A small image classifier, trained from scratch: 44167 training examples.
Rows from block 5 of a small image classifier, named by matrix and row number. Rows with one number within an expert belong to one neuron, the router's apart. Each number is 200 + 30 x the weight over its row's rms, rounded and kept within 0 to 999. All counts start at 0. After the name is the row's rms in percent of the matrix's.
Before each expert's rows are labels from the 100 images, of 14976, where the router gives the expert most weight on average: "top examples" is what is common among them. Only what is clearly more common there than usual is listed. The data: telescope images of galaxies (Galaxy Zoo DECaLS).
# router: slot weights (model.blocks.5.mlp.router.weight, 16x256, trained with AdamW), inputs 192-255
# up: expert up (model.blocks.5.mlp.up, 8x128x256), inputs 192-255
# down: expert down (model.blocks.5.mlp.down, 8x256x128, transposed), outputs 192-255

# expert 3
top examples: shape: featured or disk; edge-on disk: no; spiral arms: yes
router.6,122,199,160,202,177,203,204,198,205,213,231,204,213,193,219,161,177,199,274,190,207,221,153,227,259,203,258,215,208,167,212,167,152,208,235,201,193,150,232,181,169,202,199,204,179,197,190,180,285,173,210,241,167,153,203,228,171,163,195,208,165,243,211,195,201
router.7,085,224,153,170,203,179,189,237,214,229,156,193,163,254,208,178,187,199,199,231,262,195,198,217,238,196,256,216,251,152,220,210,170,175,230,182,218,135,205,153,173,198,284,224,180,211,172,196,286,204,234,196,214,205,200,190,205,191,201,170,182,230,224,201,156
up.0,087,244,202,195,205,151,260,225,166,164,176,187,186,216,225,186,179,190,168,241,205,196,248,187,186,224,219,223,169,203,228,208,164,177,223,222,164,184,229,154,150,231,135,199,205,127,219,196,178,233,158,225,154,223,198,235,235,236,226,187,151,236,202,208,224
down.0,082,232,186,228,180,220,182,264,236,173,181,237,208,192,271,194,174,245,176,160,187,161,163,247,212,209,236,218,201,197,203,205,183,172,194,128,151,269,247,159,194,209,220,151,170,210,225,181,181,183,229,208,226,204,212,183,196,228,191,193,207,145,198,195,182
up.1,102,232,230,214,205,233,169,179,107,167,231,190,173,199,182,207,201,208,198,204,196,152,212,224,180,210,179,171,189,237,245,183,202,214,151,244,215,247,238,227,174,247,182,187,191,163,248,270,196,201,240,226,174,216,184,170,184,235,219,222,189,189,169,207,208
down.1,098,181,143,207,175,226,180,188,201,211,190,198,245,145,222,209,180,156,245,167,206,243,192,168,195,171,196,229,208,219,237,198,173,204,261,246,224,203,155,145,134,182,226,164,211,140,255,168,168,202,162,172,221,184,238,190,258,263,168,245,235,246,235,209,161
up.2,131,224,174,224,248,181,159,182,170,192,205,207,212,217,235,190,247,129,197,229,219,243,168,236,225,249,215,252,145,227,197,198,182,220,186,216,212,153,221,237,187,257,230,177,247,196,216,192,191,179,161,241,146,179,203,176,208,225,220,186,180,153,211,214,265
down.2,126,222,206,172,190,234,201,148,180,179,158,213,198,178,207,194,218,235,230,185,192,237,250,142,239,146,189,185,200,187,249,225,204,232,190,160,190,186,156,210,206,203,159,216,187,201,198,227,218,166,210,200,173,232,190,132,197,118,171,230,191,203,165,182,234
up.3,129,246,247,201,217,179,285,180,223,155,207,201,207,187,228,200,206,236,243,151,217,199,209,220,191,230,156,183,207,196,171,203,155,197,179,227,271,197,199,242,205,164,201,216,211,218,204,198,164,198,203,198,216,221,188,187,245,184,237,152,227,247,238,225,210
down.3,127,195,176,159,184,219,225,211,168,212,215,219,190,229,218,168,197,188,191,220,199,206,254,168,150,220,212,209,250,217,226,229,284,251,220,171,174,208,205,176,207,189,189,227,221,198,261,230,207,253,194,168,184,249,219,208,225,224,225,178,204,201,180,170,186
up.4,107,205,194,139,244,202,148,190,191,232,168,226,181,188,185,187,178,195,197,192,151,176,200,210,160,173,289,231,183,191,219,212,174,300,166,160,214,196,154,209,226,241,152,220,226,177,207,208,180,229,221,218,138,214,184,217,155,190,194,231,127,207,210,194,147
down.4,108,232,215,169,214,267,201,175,189,229,223,219,211,208,229,183,219,191,166,189,200,183,185,219,213,265,178,176,238,161,162,220,167,154,188,212,196,194,208,206,201,198,224,146,227,218,216,228,201,182,183,115,188,191,254,231,204,181,234,197,272,262,228,206,189
up.5,099,217,195,136,202,202,148,209,203,139,211,197,201,209,241,220,267,184,177,219,197,212,191,143,201,222,188,203,164,161,176,195,130,247,190,234,159,225,214,187,193,183,182,184,181,209,171,236,195,210,221,142,177,165,195,193,220,210,178,194,166,208,226,285,166
down.5,103,184,151,196,146,215,153,170,253,261,198,192,180,194,269,238,212,199,222,177,211,189,243,213,208,225,157,180,169,160,238,283,234,201,217,228,184,201,185,149,197,182,219,257,207,169,249,199,191,229,178,199,248,215,159,166,217,177,225,198,156,213,243,175,183
up.6,141,252,138,218,221,197,239,143,236,229,215,211,242,234,252,136,205,198,233,217,248,181,208,158,205,185,181,178,187,214,205,192,211,202,243,197,200,251,198,235,273,238,176,219,173,147,213,168,186,215,200,164,182,153,195,194,174,148,175,206,170,199,201,202,187
down.6,146,268,209,219,178,169,203,167,213,172,245,223,196,209,238,178,184,183,205,179,246,243,207,210,203,200,211,169,200,177,204,232,166,187,203,217,186,232,225,217,212,236,222,220,228,174,244,215,217,219,221,222,220,171,217,230,184,176,207,219,158,178,221,191,204
up.7,084,203,148,152,180,222,220,231,212,187,215,154,184,205,213,215,208,210,215,155,281,197,249,201,157,187,201,217,188,232,162,209,197,169,151,189,205,157,188,122,227,160,174,161,264,204,162,206,215,223,215,152,201,186,201,202,244,212,230,187,216,208,166,202,233
down.7,089,188,210,183,223,146,216,179,181,192,223,204,213,231,231,145,160,224,183,241,172,233,200,201,187,206,247,236,208,175,185,173,200,211,238,243,163,208,239,213,139,226,258,239,171,178,201,170,218,218,203,181,169,161,172,189,180,181,217,219,232,201,249,218,215
up.8,097,182,233,179,212,194,200,229,186,175,178,142,149,238,153,256,185,154,155,151,220,209,220,177,165,233,251,224,255,158,208,226,198,208,193,210,197,227,190,172,220,230,206,195,219,218,213,164,137,226,246,198,202,197,228,170,226,193,185,158,249,195,177,216,248
down.8,091,159,173,143,165,195,188,185,169,146,212,178,178,144,195,183,179,199,183,214,188,203,249,166,158,202,254,177,214,225,121,168,274,211,192,171,209,205,197,195,184,203,209,233,176,238,261,198,239,198,177,189,194,170,183,243,190,196,174,187,164,125,190,171,252
up.9,088,205,228,163,202,192,186,206,197,180,240,189,194,210,177,178,183,213,235,224,226,241,198,137,208,187,224,208,265,166,250,179,171,147,204,169,158,197,233,183,196,193,228,247,215,208,227,168,243,230,209,152,230,194,232,165,190,270,194,218,217,189,158,220,202
down.9,093,199,214,210,179,191,244,197,189,201,213,186,248,221,212,223,184,199,211,194,185,180,244,195,178,246,205,190,226,211,229,247,241,243,197,227,168,200,205,196,191,175,175,202,181,216,183,160,180,207,213,187,185,187,215,199,216,112,223,215,205,126,248,215,209
up.10,124,161,162,143,203,250,214,156,165,162,174,183,162,171,185,212,174,160,189,154,161,209,207,147,125,170,214,238,180,218,250,245,234,212,219,188,229,223,175,190,244,201,194,200,145,216,201,178,193,200,213,238,232,217,153,219,168,189,152,234,200,223,209,194,216
down.10,127,182,153,207,200,205,172,173,239,217,224,202,174,205,183,130,215,237,198,193,190,186,219,219,189,193,182,226,215,193,185,149,195,168,175,245,167,201,169,125,199,184,219,136,252,271,235,187,169,186,245,188,182,235,214,211,212,163,174,204,210,220,150,227,193
up.11,100,163,182,188,179,217,187,159,173,191,167,186,196,161,204,183,164,147,172,274,165,215,253,211,212,201,221,206,219,173,228,152,211,171,205,191,210,226,181,184,154,204,205,236,256,208,211,209,229,186,223,184,210,230,248,161,198,220,252,235,154,250,194,247,154
down.11,099,242,185,196,137,175,206,187,210,234,203,227,294,177,201,203,177,218,187,188,174,191,273,122,223,150,204,177,232,191,231,162,175,208,164,206,242,189,238,239,182,176,183,174,183,237,159,231,203,179,229,190,159,237,182,220,163,128,188,200,162,206,193,196,184

# expert 4
top examples: shape: featured or disk; edge-on disk: no; edge-on disk: yes
router.8,116,197,138,205,194,241,214,198,172,235,154,241,161,216,230,121,231,228,201,245,206,224,202,227,236,152,182,217,184,173,173,169,176,183,242,171,197,224,219,168,203,257,264,226,178,241,218,236,148,217,185,185,213,210,161,168,205,212,231,132,240,209,232,173,167
router.9,087,189,152,182,212,195,199,199,168,207,172,231,136,250,206,120,214,228,179,246,223,237,214,250,237,160,216,238,216,215,181,157,199,179,250,166,208,211,206,155,195,275,244,221,152,207,185,238,179,260,198,183,220,225,161,178,179,220,234,147,256,212,196,165,182
up.0,170,212,172,202,215,203,210,193,179,151,182,178,185,227,204,164,210,217,230,208,246,245,144,205,197,238,261,208,220,198,223,219,126,227,225,142,196,250,240,168,149,246,163,213,240,196,180,179,252,229,231,153,180,180,196,171,227,207,209,140,222,214,225,216,176
down.0,132,216,247,167,214,195,207,197,191,164,244,198,212,223,185,226,198,234,131,182,190,138,215,139,216,233,183,200,218,195,252,227,210,146,198,188,201,179,226,148,252,210,241,266,199,225,185,177,182,218,242,200,223,178,228,193,184,225,259,227,191,199,242,139,237
up.1,116,230,190,176,227,217,223,189,211,195,188,225,202,149,150,196,166,226,178,178,198,211,156,153,218,232,202,203,210,201,250,218,225,220,242,270,169,197,191,179,240,236,152,192,157,233,249,142,143,209,208,197,200,231,221,166,182,212,252,230,171,196,167,147,179
down.1,114,185,157,168,188,192,201,199,153,216,206,173,166,153,215,250,156,191,248,179,186,200,207,195,197,242,214,181,202,214,184,253,190,157,241,225,207,163,205,199,144,188,196,193,188,175,253,194,217,210,219,162,229,146,162,189,228,186,267,181,259,177,213,167,165
up.2,062,138,213,168,148,174,214,226,183,191,238,203,197,221,204,209,179,238,199,211,199,212,227,224,220,198,168,238,178,189,243,185,237,199,160,207,196,235,131,209,192,175,191,172,251,238,237,205,206,163,168,176,179,175,151,167,220,234,166,187,255,251,173,185,206
down.2,072,223,211,196,188,183,192,160,187,207,186,164,199,178,200,196,211,226,177,120,188,249,214,203,193,135,227,192,186,225,214,172,200,140,200,201,135,239,212,228,216,174,260,138,171,192,170,237,173,212,183,175,181,180,207,211,200,227,224,243,164,212,212,207,198
up.3,125,217,258,194,210,149,156,180,207,194,185,210,168,189,162,214,209,222,193,152,192,185,215,219,163,186,257,194,220,216,185,214,189,140,258,202,193,268,156,278,193,191,213,174,190,170,199,113,175,175,159,209,160,253,228,177,232,220,187,222,155,229,182,208,210
down.3,117,245,205,169,218,227,168,120,183,229,152,166,176,207,223,222,227,191,167,198,230,173,258,249,219,204,212,181,216,218,220,240,219,215,157,211,228,165,236,172,149,231,226,175,257,170,254,208,216,208,199,236,223,206,159,153,213,222,281,215,175,161,172,233,209
up.4,087,173,179,207,216,181,223,232,184,217,178,248,231,220,208,198,170,228,154,153,173,184,165,200,211,179,190,174,224,211,194,174,178,202,173,172,151,209,193,193,199,218,194,252,202,167,192,213,281,180,196,196,256,238,229,222,208,168,169,173,190,222,214,252,212
down.4,086,215,193,224,200,205,195,183,227,197,192,185,210,211,188,196,195,230,203,204,222,196,214,228,207,225,271,206,213,212,254,216,187,192,206,192,240,228,240,237,170,214,225,181,169,198,241,133,184,183,187,234,211,239,240,179,219,231,182,224,121,210,178,176,232
up.5,112,178,181,137,151,187,222,200,227,184,205,195,179,183,220,170,207,263,173,222,194,230,217,192,212,214,174,185,172,175,220,151,147,200,233,150,250,149,223,152,202,216,196,220,210,170,209,200,191,203,197,214,166,175,202,199,228,150,145,128,231,226,230,201,192
down.5,116,193,205,238,229,188,186,219,209,227,202,158,221,238,196,249,188,181,141,217,198,168,167,193,197,179,195,218,172,173,212,190,181,177,226,229,250,187,197,267,275,260,224,153,203,176,209,182,204,185,195,202,202,245,200,178,178,218,191,220,213,196,222,158,140
up.6,077,267,174,209,165,182,198,163,185,180,197,230,245,234,233,205,185,185,163,206,187,209,232,182,204,164,174,215,262,244,211,246,205,118,161,229,161,202,210,195,177,206,170,192,187,166,186,187,116,213,238,200,193,202,265,179,179,190,196,213,181,195,186,207,194
down.6,073,206,189,188,163,214,187,180,168,204,205,185,199,192,231,143,212,251,191,198,148,158,187,186,229,248,180,223,206,210,218,150,177,202,192,152,178,202,240,190,208,212,163,281,181,215,158,243,230,202,226,202,154,179,163,225,192,224,156,131,199,229,225,224,142
up.7,083,252,179,185,187,194,238,215,199,213,202,177,228,196,188,220,202,226,242,173,231,231,145,195,228,153,194,226,212,186,183,193,242,183,220,212,174,178,203,224,261,252,174,208,170,167,215,184,219,218,175,192,213,205,205,158,211,206,226,204,184,219,187,155,253
down.7,093,170,183,190,224,182,227,256,187,211,218,221,184,174,183,254,132,176,261,201,215,204,196,164,202,278,224,173,172,189,231,188,176,276,182,236,225,182,210,188,128,187,162,196,148,197,226,196,170,191,217,202,244,143,203,203,206,230,178,187,216,223,231,274,186
up.8,093,184,147,209,258,210,112,250,188,256,222,208,206,233,176,235,199,195,224,211,215,238,183,225,226,238,222,164,175,188,175,228,175,208,271,240,181,174,226,230,179,183,153,187,184,197,178,236,176,193,200,193,186,176,216,181,202,145,191,218,198,141,249,208,227
down.8,100,279,213,167,152,245,192,206,221,222,159,215,189,174,179,166,237,149,185,198,148,151,199,245,165,153,143,206,223,178,226,165,199,254,169,214,214,234,238,222,208,198,222,206,214,182,181,194,173,181,175,197,205,222,205,198,225,136,221,236,147,200,250,189,190
up.9,095,211,223,179,168,214,165,207,207,238,189,170,157,222,247,205,209,231,176,197,201,246,198,212,207,212,173,265,245,197,163,215,222,208,172,169,183,221,162,188,215,100,196,220,181,171,182,224,159,224,176,158,231,120,180,181,196,208,169,239,202,191,185,173,211
down.9,096,207,231,220,176,245,174,184,188,163,221,197,227,181,221,191,193,147,189,202,169,230,161,158,184,223,255,166,149,196,200,230,284,183,172,181,198,211,189,165,161,183,157,172,231,217,164,218,189,189,185,245,174,208,217,220,214,189,207,201,196,205,173,197,189
up.10,116,189,192,249,191,178,171,226,159,251,175,193,224,168,198,176,207,255,207,169,175,183,187,214,167,225,201,180,224,194,250,190,225,200,218,191,179,193,195,267,162,135,225,204,182,218,151,226,188,155,230,207,196,204,195,188,199,184,188,220,248,182,238,174,247
down.10,114,275,212,191,160,262,180,153,205,161,197,165,167,197,188,145,231,174,223,213,222,89,208,195,235,218,219,196,239,181,154,189,175,270,175,209,205,194,238,171,227,206,213,240,152,181,223,218,221,216,173,186,208,163,202,212,213,256,171,139,220,187,193,250,180
up.11,115,212,182,234,171,163,150,220,201,171,159,172,242,198,187,199,219,224,246,210,243,192,205,219,148,205,249,114,198,181,156,181,228,172,247,220,179,195,255,207,145,212,187,155,209,256,231,231,162,162,166,242,258,165,197,153,220,159,196,198,207,185,206,235,217
down.11,129,180,199,173,218,216,220,155,189,203,210,202,170,244,237,153,259,195,212,221,158,218,250,203,190,217,165,164,198,168,218,222,188,203,205,181,208,180,202,147,234,220,247,247,205,167,170,207,261,197,211,208,192,149,172,244,199,212,225,167,213,255,247,247,249

# expert 1
top examples: roundness: cigar-shaped
router.2,093,202,223,133,146,209,161,195,223,177,179,157,188,248,219,197,200,162,214,225,179,208,255,211,251,236,209,283,206,180,239,254,195,182,227,208,231,199,210,199,117,184,195,204,191,200,202,185,276,220,243,190,255,201,190,213,168,176,208,216,178,245,220,270,189
router.3,099,195,211,161,145,210,169,185,226,181,170,155,199,223,205,201,213,151,225,234,175,187,255,194,257,226,217,268,198,187,236,255,193,187,212,216,223,196,201,207,140,185,200,202,191,193,207,174,258,230,240,201,257,197,191,226,181,171,226,222,173,263,213,271,187
up.0,078,200,192,244,162,126,167,210,169,256,232,172,246,182,153,224,167,201,153,228,197,196,204,208,244,208,180,175,211,164,162,184,230,165,245,179,224,222,200,205,194,190,216,164,182,217,195,148,214,207,199,175,163,200,242,165,194,192,203,172,189,230,174,195,202
down.0,078,159,196,299,254,189,209,203,221,210,186,201,181,212,196,187,169,209,186,216,152,174,199,200,186,188,196,191,224,220,216,208,199,197,236,182,223,185,175,218,201,204,170,183,219,215,220,155,239,205,187,204,200,201,229,144,246,251,189,145,173,218,179,164,178
up.1,128,181,164,250,176,178,221,214,141,228,225,243,192,162,168,216,195,198,222,177,192,174,117,160,210,253,221,142,168,202,196,150,132,232,139,207,191,167,206,203,213,257,167,181,189,223,183,186,263,175,248,197,193,209,194,162,254,204,205,204,217,144,182,188,208
down.1,113,190,235,201,231,204,160,174,179,177,167,172,197,242,253,170,231,230,243,203,211,189,200,180,131,216,154,202,201,160,182,174,234,147,223,190,157,191,170,228,162,134,267,249,215,172,170,238,198,192,183,210,205,202,216,258,243,180,211,255,213,216,135,222,246
up.2,091,225,271,146,208,277,210,191,232,157,196,151,195,202,246,190,187,171,192,126,205,222,199,253,229,186,152,218,187,192,191,173,234,162,188,181,209,168,181,218,201,206,139,219,191,213,209,204,216,182,198,213,189,140,232,200,174,163,197,146,205,233,180,112,216
down.2,087,163,177,166,183,200,177,151,180,170,173,208,240,144,214,197,184,204,166,200,166,196,217,209,176,212,201,192,163,214,174,257,166,161,199,196,214,234,251,174,253,193,183,201,200,209,193,176,172,218,223,257,189,212,172,181,159,244,218,210,179,218,200,168,243
up.3,074,185,263,173,221,220,182,252,169,222,211,201,212,191,174,192,234,179,202,236,191,227,214,229,203,250,151,183,157,227,207,120,196,186,197,160,232,168,181,209,155,190,221,258,264,222,221,171,166,221,181,226,155,218,228,177,221,206,182,225,238,238,206,246,142
down.3,086,190,195,248,192,223,189,207,223,242,223,215,124,187,234,227,206,229,201,240,231,209,189,240,193,243,228,196,262,192,232,210,185,235,222,231,202,168,214,193,159,246,185,228,218,144,175,146,230,234,242,232,234,173,165,168,214,180,225,187,219,242,243,282,208
up.4,076,228,192,217,212,185,163,192,215,162,223,200,189,220,211,188,222,272,161,189,230,254,182,166,215,208,190,214,219,207,178,104,176,198,170,218,221,202,204,118,186,210,239,181,177,173,162,185,186,231,248,207,182,189,172,217,239,188,137,228,228,235,171,123,172
down.4,080,207,226,177,229,196,171,205,214,149,215,221,207,198,204,209,208,272,191,219,202,232,199,158,201,142,261,237,231,192,213,169,216,208,209,196,205,164,230,201,195,152,175,216,178,258,248,163,218,234,209,255,164,193,228,184,214,242,291,189,145,222,176,191,194
up.5,111,232,191,187,175,171,171,234,198,191,169,243,171,194,178,177,173,227,201,155,224,233,196,199,198,192,199,242,124,185,197,234,154,179,186,247,224,193,191,186,216,209,241,229,213,209,213,169,225,164,268,227,208,223,224,188,228,167,215,213,180,166,204,258,211
down.5,109,230,227,147,256,208,169,200,180,203,201,170,165,171,165,263,215,226,181,167,201,205,210,173,202,147,199,171,237,190,136,184,147,211,167,201,192,213,211,181,189,186,198,196,165,189,233,145,225,194,205,227,164,165,175,225,209,189,221,165,264,205,187,194,247
up.6,129,259,152,192,180,171,231,179,212,183,160,228,188,274,209,205,237,168,239,240,196,229,157,231,222,211,259,206,186,230,185,210,193,197,206,182,213,191,238,224,170,173,214,189,148,199,187,140,218,157,194,219,262,204,228,197,217,146,216,212,245,186,165,178,203
down.6,124,105,243,210,203,224,177,219,197,196,206,186,171,141,185,211,227,256,217,194,212,203,178,189,197,253,166,216,250,162,182,226,181,243,192,207,197,156,188,163,180,205,210,180,190,216,211,191,212,194,203,198,220,185,262,200,205,197,198,153,164,188,248,222,199
up.7,116,255,255,144,284,195,205,230,214,265,171,202,193,178,217,179,219,172,156,183,187,179,225,204,176,209,235,187,189,145,188,210,207,217,205,173,179,203,191,184,216,135,212,203,206,221,214,180,157,202,213,239,248,225,193,194,244,253,217,168,206,199,197,197,187
down.7,106,255,220,177,164,219,210,178,179,204,168,158,216,220,171,253,209,177,276,183,231,174,169,254,164,149,134,184,139,220,190,188,221,221,200,219,212,142,238,198,109,179,244,243,242,171,186,200,194,202,182,159,194,273,189,203,242,192,188,223,171,166,216,157,194
up.8,094,195,172,145,196,209,215,191,199,173,251,177,181,163,170,210,244,239,213,184,233,187,209,220,198,183,216,179,223,217,150,239,186,193,199,173,181,170,246,213,146,172,217,231,172,224,190,173,187,172,268,215,209,174,209,205,211,169,226,193,231,253,227,229,216
down.8,099,198,219,230,246,216,207,211,208,186,240,179,188,212,244,251,171,228,206,180,235,203,195,166,162,206,191,223,214,180,214,171,191,205,226,201,183,167,227,253,240,207,211,146,195,195,222,199,248,208,185,220,151,193,216,191,169,215,190,139,239,240,215,190,236
up.9,080,243,205,151,194,132,233,226,183,258,227,188,239,209,214,205,238,214,231,197,240,203,203,175,163,215,208,198,145,244,174,182,245,209,177,185,259,233,178,194,168,228,183,192,171,250,194,182,175,221,114,177,211,219,190,208,171,218,219,199,246,198,199,190,208
down.9,089,139,203,171,173,188,176,215,218,194,224,187,176,244,214,167,228,192,144,202,257,243,201,257,212,152,172,206,216,193,224,135,176,205,255,192,200,208,178,183,255,135,183,240,176,203,176,189,216,215,165,134,211,222,182,149,178,204,189,240,215,205,213,225,181
up.10,087,233,219,199,182,243,252,224,162,193,200,228,222,197,228,197,183,204,223,183,176,205,184,199,201,228,192,219,135,217,234,256,178,233,182,197,207,180,245,139,184,219,188,214,195,204,187,205,185,176,238,180,161,197,207,199,195,173,222,123,216,240,209,104,206
down.10,093,214,203,199,168,208,161,206,180,187,203,205,261,145,215,227,163,212,198,179,196,263,176,243,194,279,214,218,142,155,230,248,232,159,160,189,184,188,216,199,169,231,203,213,189,237,200,201,264,208,232,158,164,212,196,195,199,194,211,162,155,173,188,199,224
up.11,082,240,223,239,248,207,217,196,240,210,185,229,191,274,184,213,213,241,243,175,249,207,190,158,245,245,137,195,230,204,151,184,204,215,160,245,198,184,166,216,240,202,190,168,243,184,198,174,196,218,240,189,142,187,176,176,245,181,222,249,195,170,232,254,233
down.11,081,144,174,169,223,192,189,199,223,226,188,215,171,175,176,164,234,133,242,197,250,186,225,235,237,187,236,238,181,220,197,201,192,243,171,167,260,213,263,194,176,201,235,239,194,181,155,181,229,200,208,200,209,208,237,226,243,169,172,212,157,200,240,221,176

# expert 2
top examples: shape: star or artifact
router.4,132,219,191,244,227,172,242,187,182,241,212,181,231,143,210,224,190,206,273,120,194,176,162,155,152,223,224,172,184,214,221,207,147,238,230,255,148,166,183,189,236,205,188,176,215,181,204,164,192,159,187,234,181,169,233,239,214,185,192,201,180,164,176,180,220
router.5,097,215,181,218,258,184,223,214,192,220,213,187,184,137,199,254,204,216,252,164,205,164,162,152,211,215,196,162,217,227,249,193,143,220,223,231,181,180,168,174,198,169,212,173,238,175,212,140,209,179,174,211,179,215,230,161,217,240,164,228,207,178,175,173,218
up.0,114,272,190,204,218,175,188,205,220,218,214,129,184,216,246,174,234,208,216,179,108,220,192,201,199,197,185,203,233,175,171,200,207,187,126,187,188,238,215,237,154,165,221,219,174,165,187,199,221,257,188,221,173,163,220,190,212,205,200,210,235,194,184,202,251
down.0,111,251,205,225,200,183,208,173,233,207,203,229,198,186,208,215,163,199,190,178,165,219,202,183,165,235,179,164,173,213,143,164,139,183,202,200,196,267,144,186,261,217,190,215,241,207,181,191,242,180,171,215,145,223,185,239,182,134,183,193,252,194,195,147,221
up.1,101,179,169,175,229,176,207,176,215,197,191,180,208,166,191,124,178,176,239,192,233,150,250,177,184,220,223,223,189,203,172,246,232,137,281,185,195,208,207,150,223,216,243,199,222,252,167,180,167,169,201,207,215,220,146,155,188,196,219,212,193,194,183,248,190
down.1,109,164,160,201,177,212,244,197,249,177,210,219,164,185,215,206,210,214,183,232,163,207,183,158,212,251,223,172,185,232,241,201,146,227,189,166,203,151,209,166,110,163,204,183,177,198,244,224,182,232,170,247,235,202,191,262,207,207,182,203,180,219,228,193,200
up.2,099,136,175,205,157,160,202,201,197,201,201,250,191,186,270,174,167,203,140,127,222,228,180,203,195,180,247,161,186,178,200,218,152,218,177,207,190,173,164,198,233,215,180,175,153,182,179,188,131,174,215,263,211,236,238,198,222,122,212,233,191,260,237,232,194
down.2,099,191,255,209,166,212,169,230,195,218,179,202,197,179,169,202,187,202,219,185,156,202,200,194,197,258,183,213,242,195,167,140,187,199,189,189,194,234,196,150,132,145,185,244,217,173,170,218,155,193,153,159,153,203,164,191,218,222,198,251,186,154,165,194,171
up.3,089,222,246,195,125,185,242,179,235,219,192,152,132,177,179,225,181,203,163,244,138,152,194,192,192,140,194,223,256,128,189,238,251,215,189,210,192,210,205,249,171,151,182,206,200,206,229,198,197,184,185,236,226,196,173,188,202,196,189,197,205,166,198,205,196
down.3,096,149,227,124,221,195,198,222,162,160,198,193,224,222,199,247,201,187,271,205,207,209,189,141,182,218,215,167,199,218,138,169,151,226,213,227,198,207,198,214,219,283,239,186,200,137,178,186,192,190,147,180,182,193,135,238,216,141,188,205,213,221,216,141,191
up.4,107,195,208,238,191,223,151,204,158,223,208,191,217,217,149,215,254,180,222,216,202,187,191,200,174,201,234,197,172,207,192,181,224,177,201,223,154,128,185,205,192,217,193,200,230,191,194,171,206,210,162,242,195,144,163,216,180,233,212,151,156,217,203,215,216
down.4,104,228,181,196,200,162,195,176,197,207,137,213,176,260,225,182,198,220,189,201,219,174,222,194,198,210,190,183,199,174,162,227,147,189,198,221,166,165,220,223,194,214,201,221,237,231,143,174,191,221,237,172,254,258,220,169,172,237,211,211,257,172,179,203,215
up.5,110,258,231,205,181,143,178,228,187,200,211,235,222,217,142,223,227,196,157,260,178,264,170,157,173,213,191,187,231,193,194,243,185,234,211,221,228,154,226,189,200,129,195,173,201,160,212,197,185,194,178,183,173,245,175,174,198,216,253,221,224,184,177,239,263
down.5,113,144,189,229,201,210,218,153,251,212,194,182,166,222,198,256,143,228,168,186,203,140,225,242,214,216,210,221,214,165,221,213,222,172,169,168,191,217,227,206,187,194,172,222,190,236,183,156,198,153,209,208,201,169,218,183,206,239,155,223,231,222,204,225,188
up.6,093,224,150,217,192,213,162,195,182,163,200,243,213,134,202,231,156,230,211,241,163,196,162,155,224,187,225,235,206,165,198,171,171,213,203,215,239,183,195,192,202,213,163,236,193,165,204,207,220,200,197,144,197,217,190,209,201,160,198,178,201,229,233,200,191
down.6,098,166,211,172,185,193,192,245,181,254,178,168,177,195,128,228,186,236,222,136,184,171,257,261,223,225,178,233,236,228,258,208,214,208,170,252,237,180,212,129,217,202,199,112,198,239,196,209,172,195,205,212,220,202,190,212,214,207,208,228,174,242,161,192,153
up.7,109,215,184,245,183,251,225,188,219,196,191,255,254,190,203,196,164,232,123,262,163,213,192,166,213,189,207,186,264,183,188,160,184,215,189,199,246,114,213,200,169,204,226,258,182,214,221,217,211,204,179,198,233,171,238,200,176,186,166,153,172,223,192,194,195
down.7,104,223,261,181,202,209,191,188,199,197,169,187,184,189,181,201,194,225,207,210,205,214,219,249,215,214,192,241,167,248,245,199,222,173,226,201,225,189,178,224,196,143,153,159,163,202,217,238,221,222,245,184,262,218,219,189,228,205,238,173,201,179,167,172,158
up.8,108,181,194,254,217,216,199,163,189,226,203,175,211,183,188,237,183,160,211,233,206,213,183,211,152,198,266,183,167,202,191,225,212,177,152,196,218,181,199,206,220,202,156,180,194,233,195,238,196,201,221,215,208,237,195,204,191,175,227,221,166,189,176,228,217
down.8,111,214,187,196,236,237,197,179,254,166,194,233,216,157,218,220,146,214,166,193,151,207,224,275,225,148,187,132,204,179,174,170,232,190,182,250,180,239,197,206,174,219,198,174,257,229,181,190,189,204,153,179,179,196,150,196,202,237,178,175,162,243,185,207,178
up.9,100,224,209,220,231,172,175,209,165,184,164,185,163,200,160,221,213,219,220,205,227,129,193,193,216,218,246,269,218,240,179,201,184,193,223,186,208,210,214,212,156,217,231,203,157,250,237,193,178,135,181,250,161,204,219,202,177,194,206,184,159,224,218,155,235
down.9,099,232,216,144,169,176,225,240,98,203,225,198,210,254,228,264,188,211,201,233,172,190,181,172,211,169,211,180,139,213,185,215,228,159,181,161,212,190,248,271,224,181,195,134,226,188,193,136,218,226,218,191,205,232,232,202,190,185,209,161,224,187,161,143,218
up.10,108,195,180,231,246,159,183,211,206,268,193,217,203,159,181,200,237,144,198,200,247,240,200,180,213,212,196,205,205,186,278,231,163,219,230,200,156,198,179,206,153,206,157,197,239,218,218,174,238,199,194,238,215,201,177,161,194,224,167,203,160,231,202,172,169
down.10,101,207,155,205,212,251,151,196,184,247,187,185,191,213,216,226,170,193,169,194,206,182,180,166,203,225,182,236,279,168,220,137,199,220,210,143,172,235,205,181,248,251,241,198,188,198,209,212,120,210,214,221,174,226,196,217,244,225,213,231,206,198,177,141,189
up.11,118,180,163,203,257,211,163,192,172,152,212,169,214,183,179,151,208,168,198,206,156,209,173,198,208,180,189,196,231,277,152,156,167,219,218,192,207,223,215,155,173,222,170,202,199,130,224,169,206,219,220,210,172,175,271,159,230,189,208,160,198,200,222,194,216
down.11,117,217,240,138,234,200,188,169,180,204,242,232,207,192,164,227,182,229,191,166,235,167,237,211,197,199,185,141,102,222,209,198,207,241,207,195,184,200,144,230,221,106,174,200,194,218,209,207,215,234,195,233,176,176,158,215,186,207,215,208,217,190,212,205,197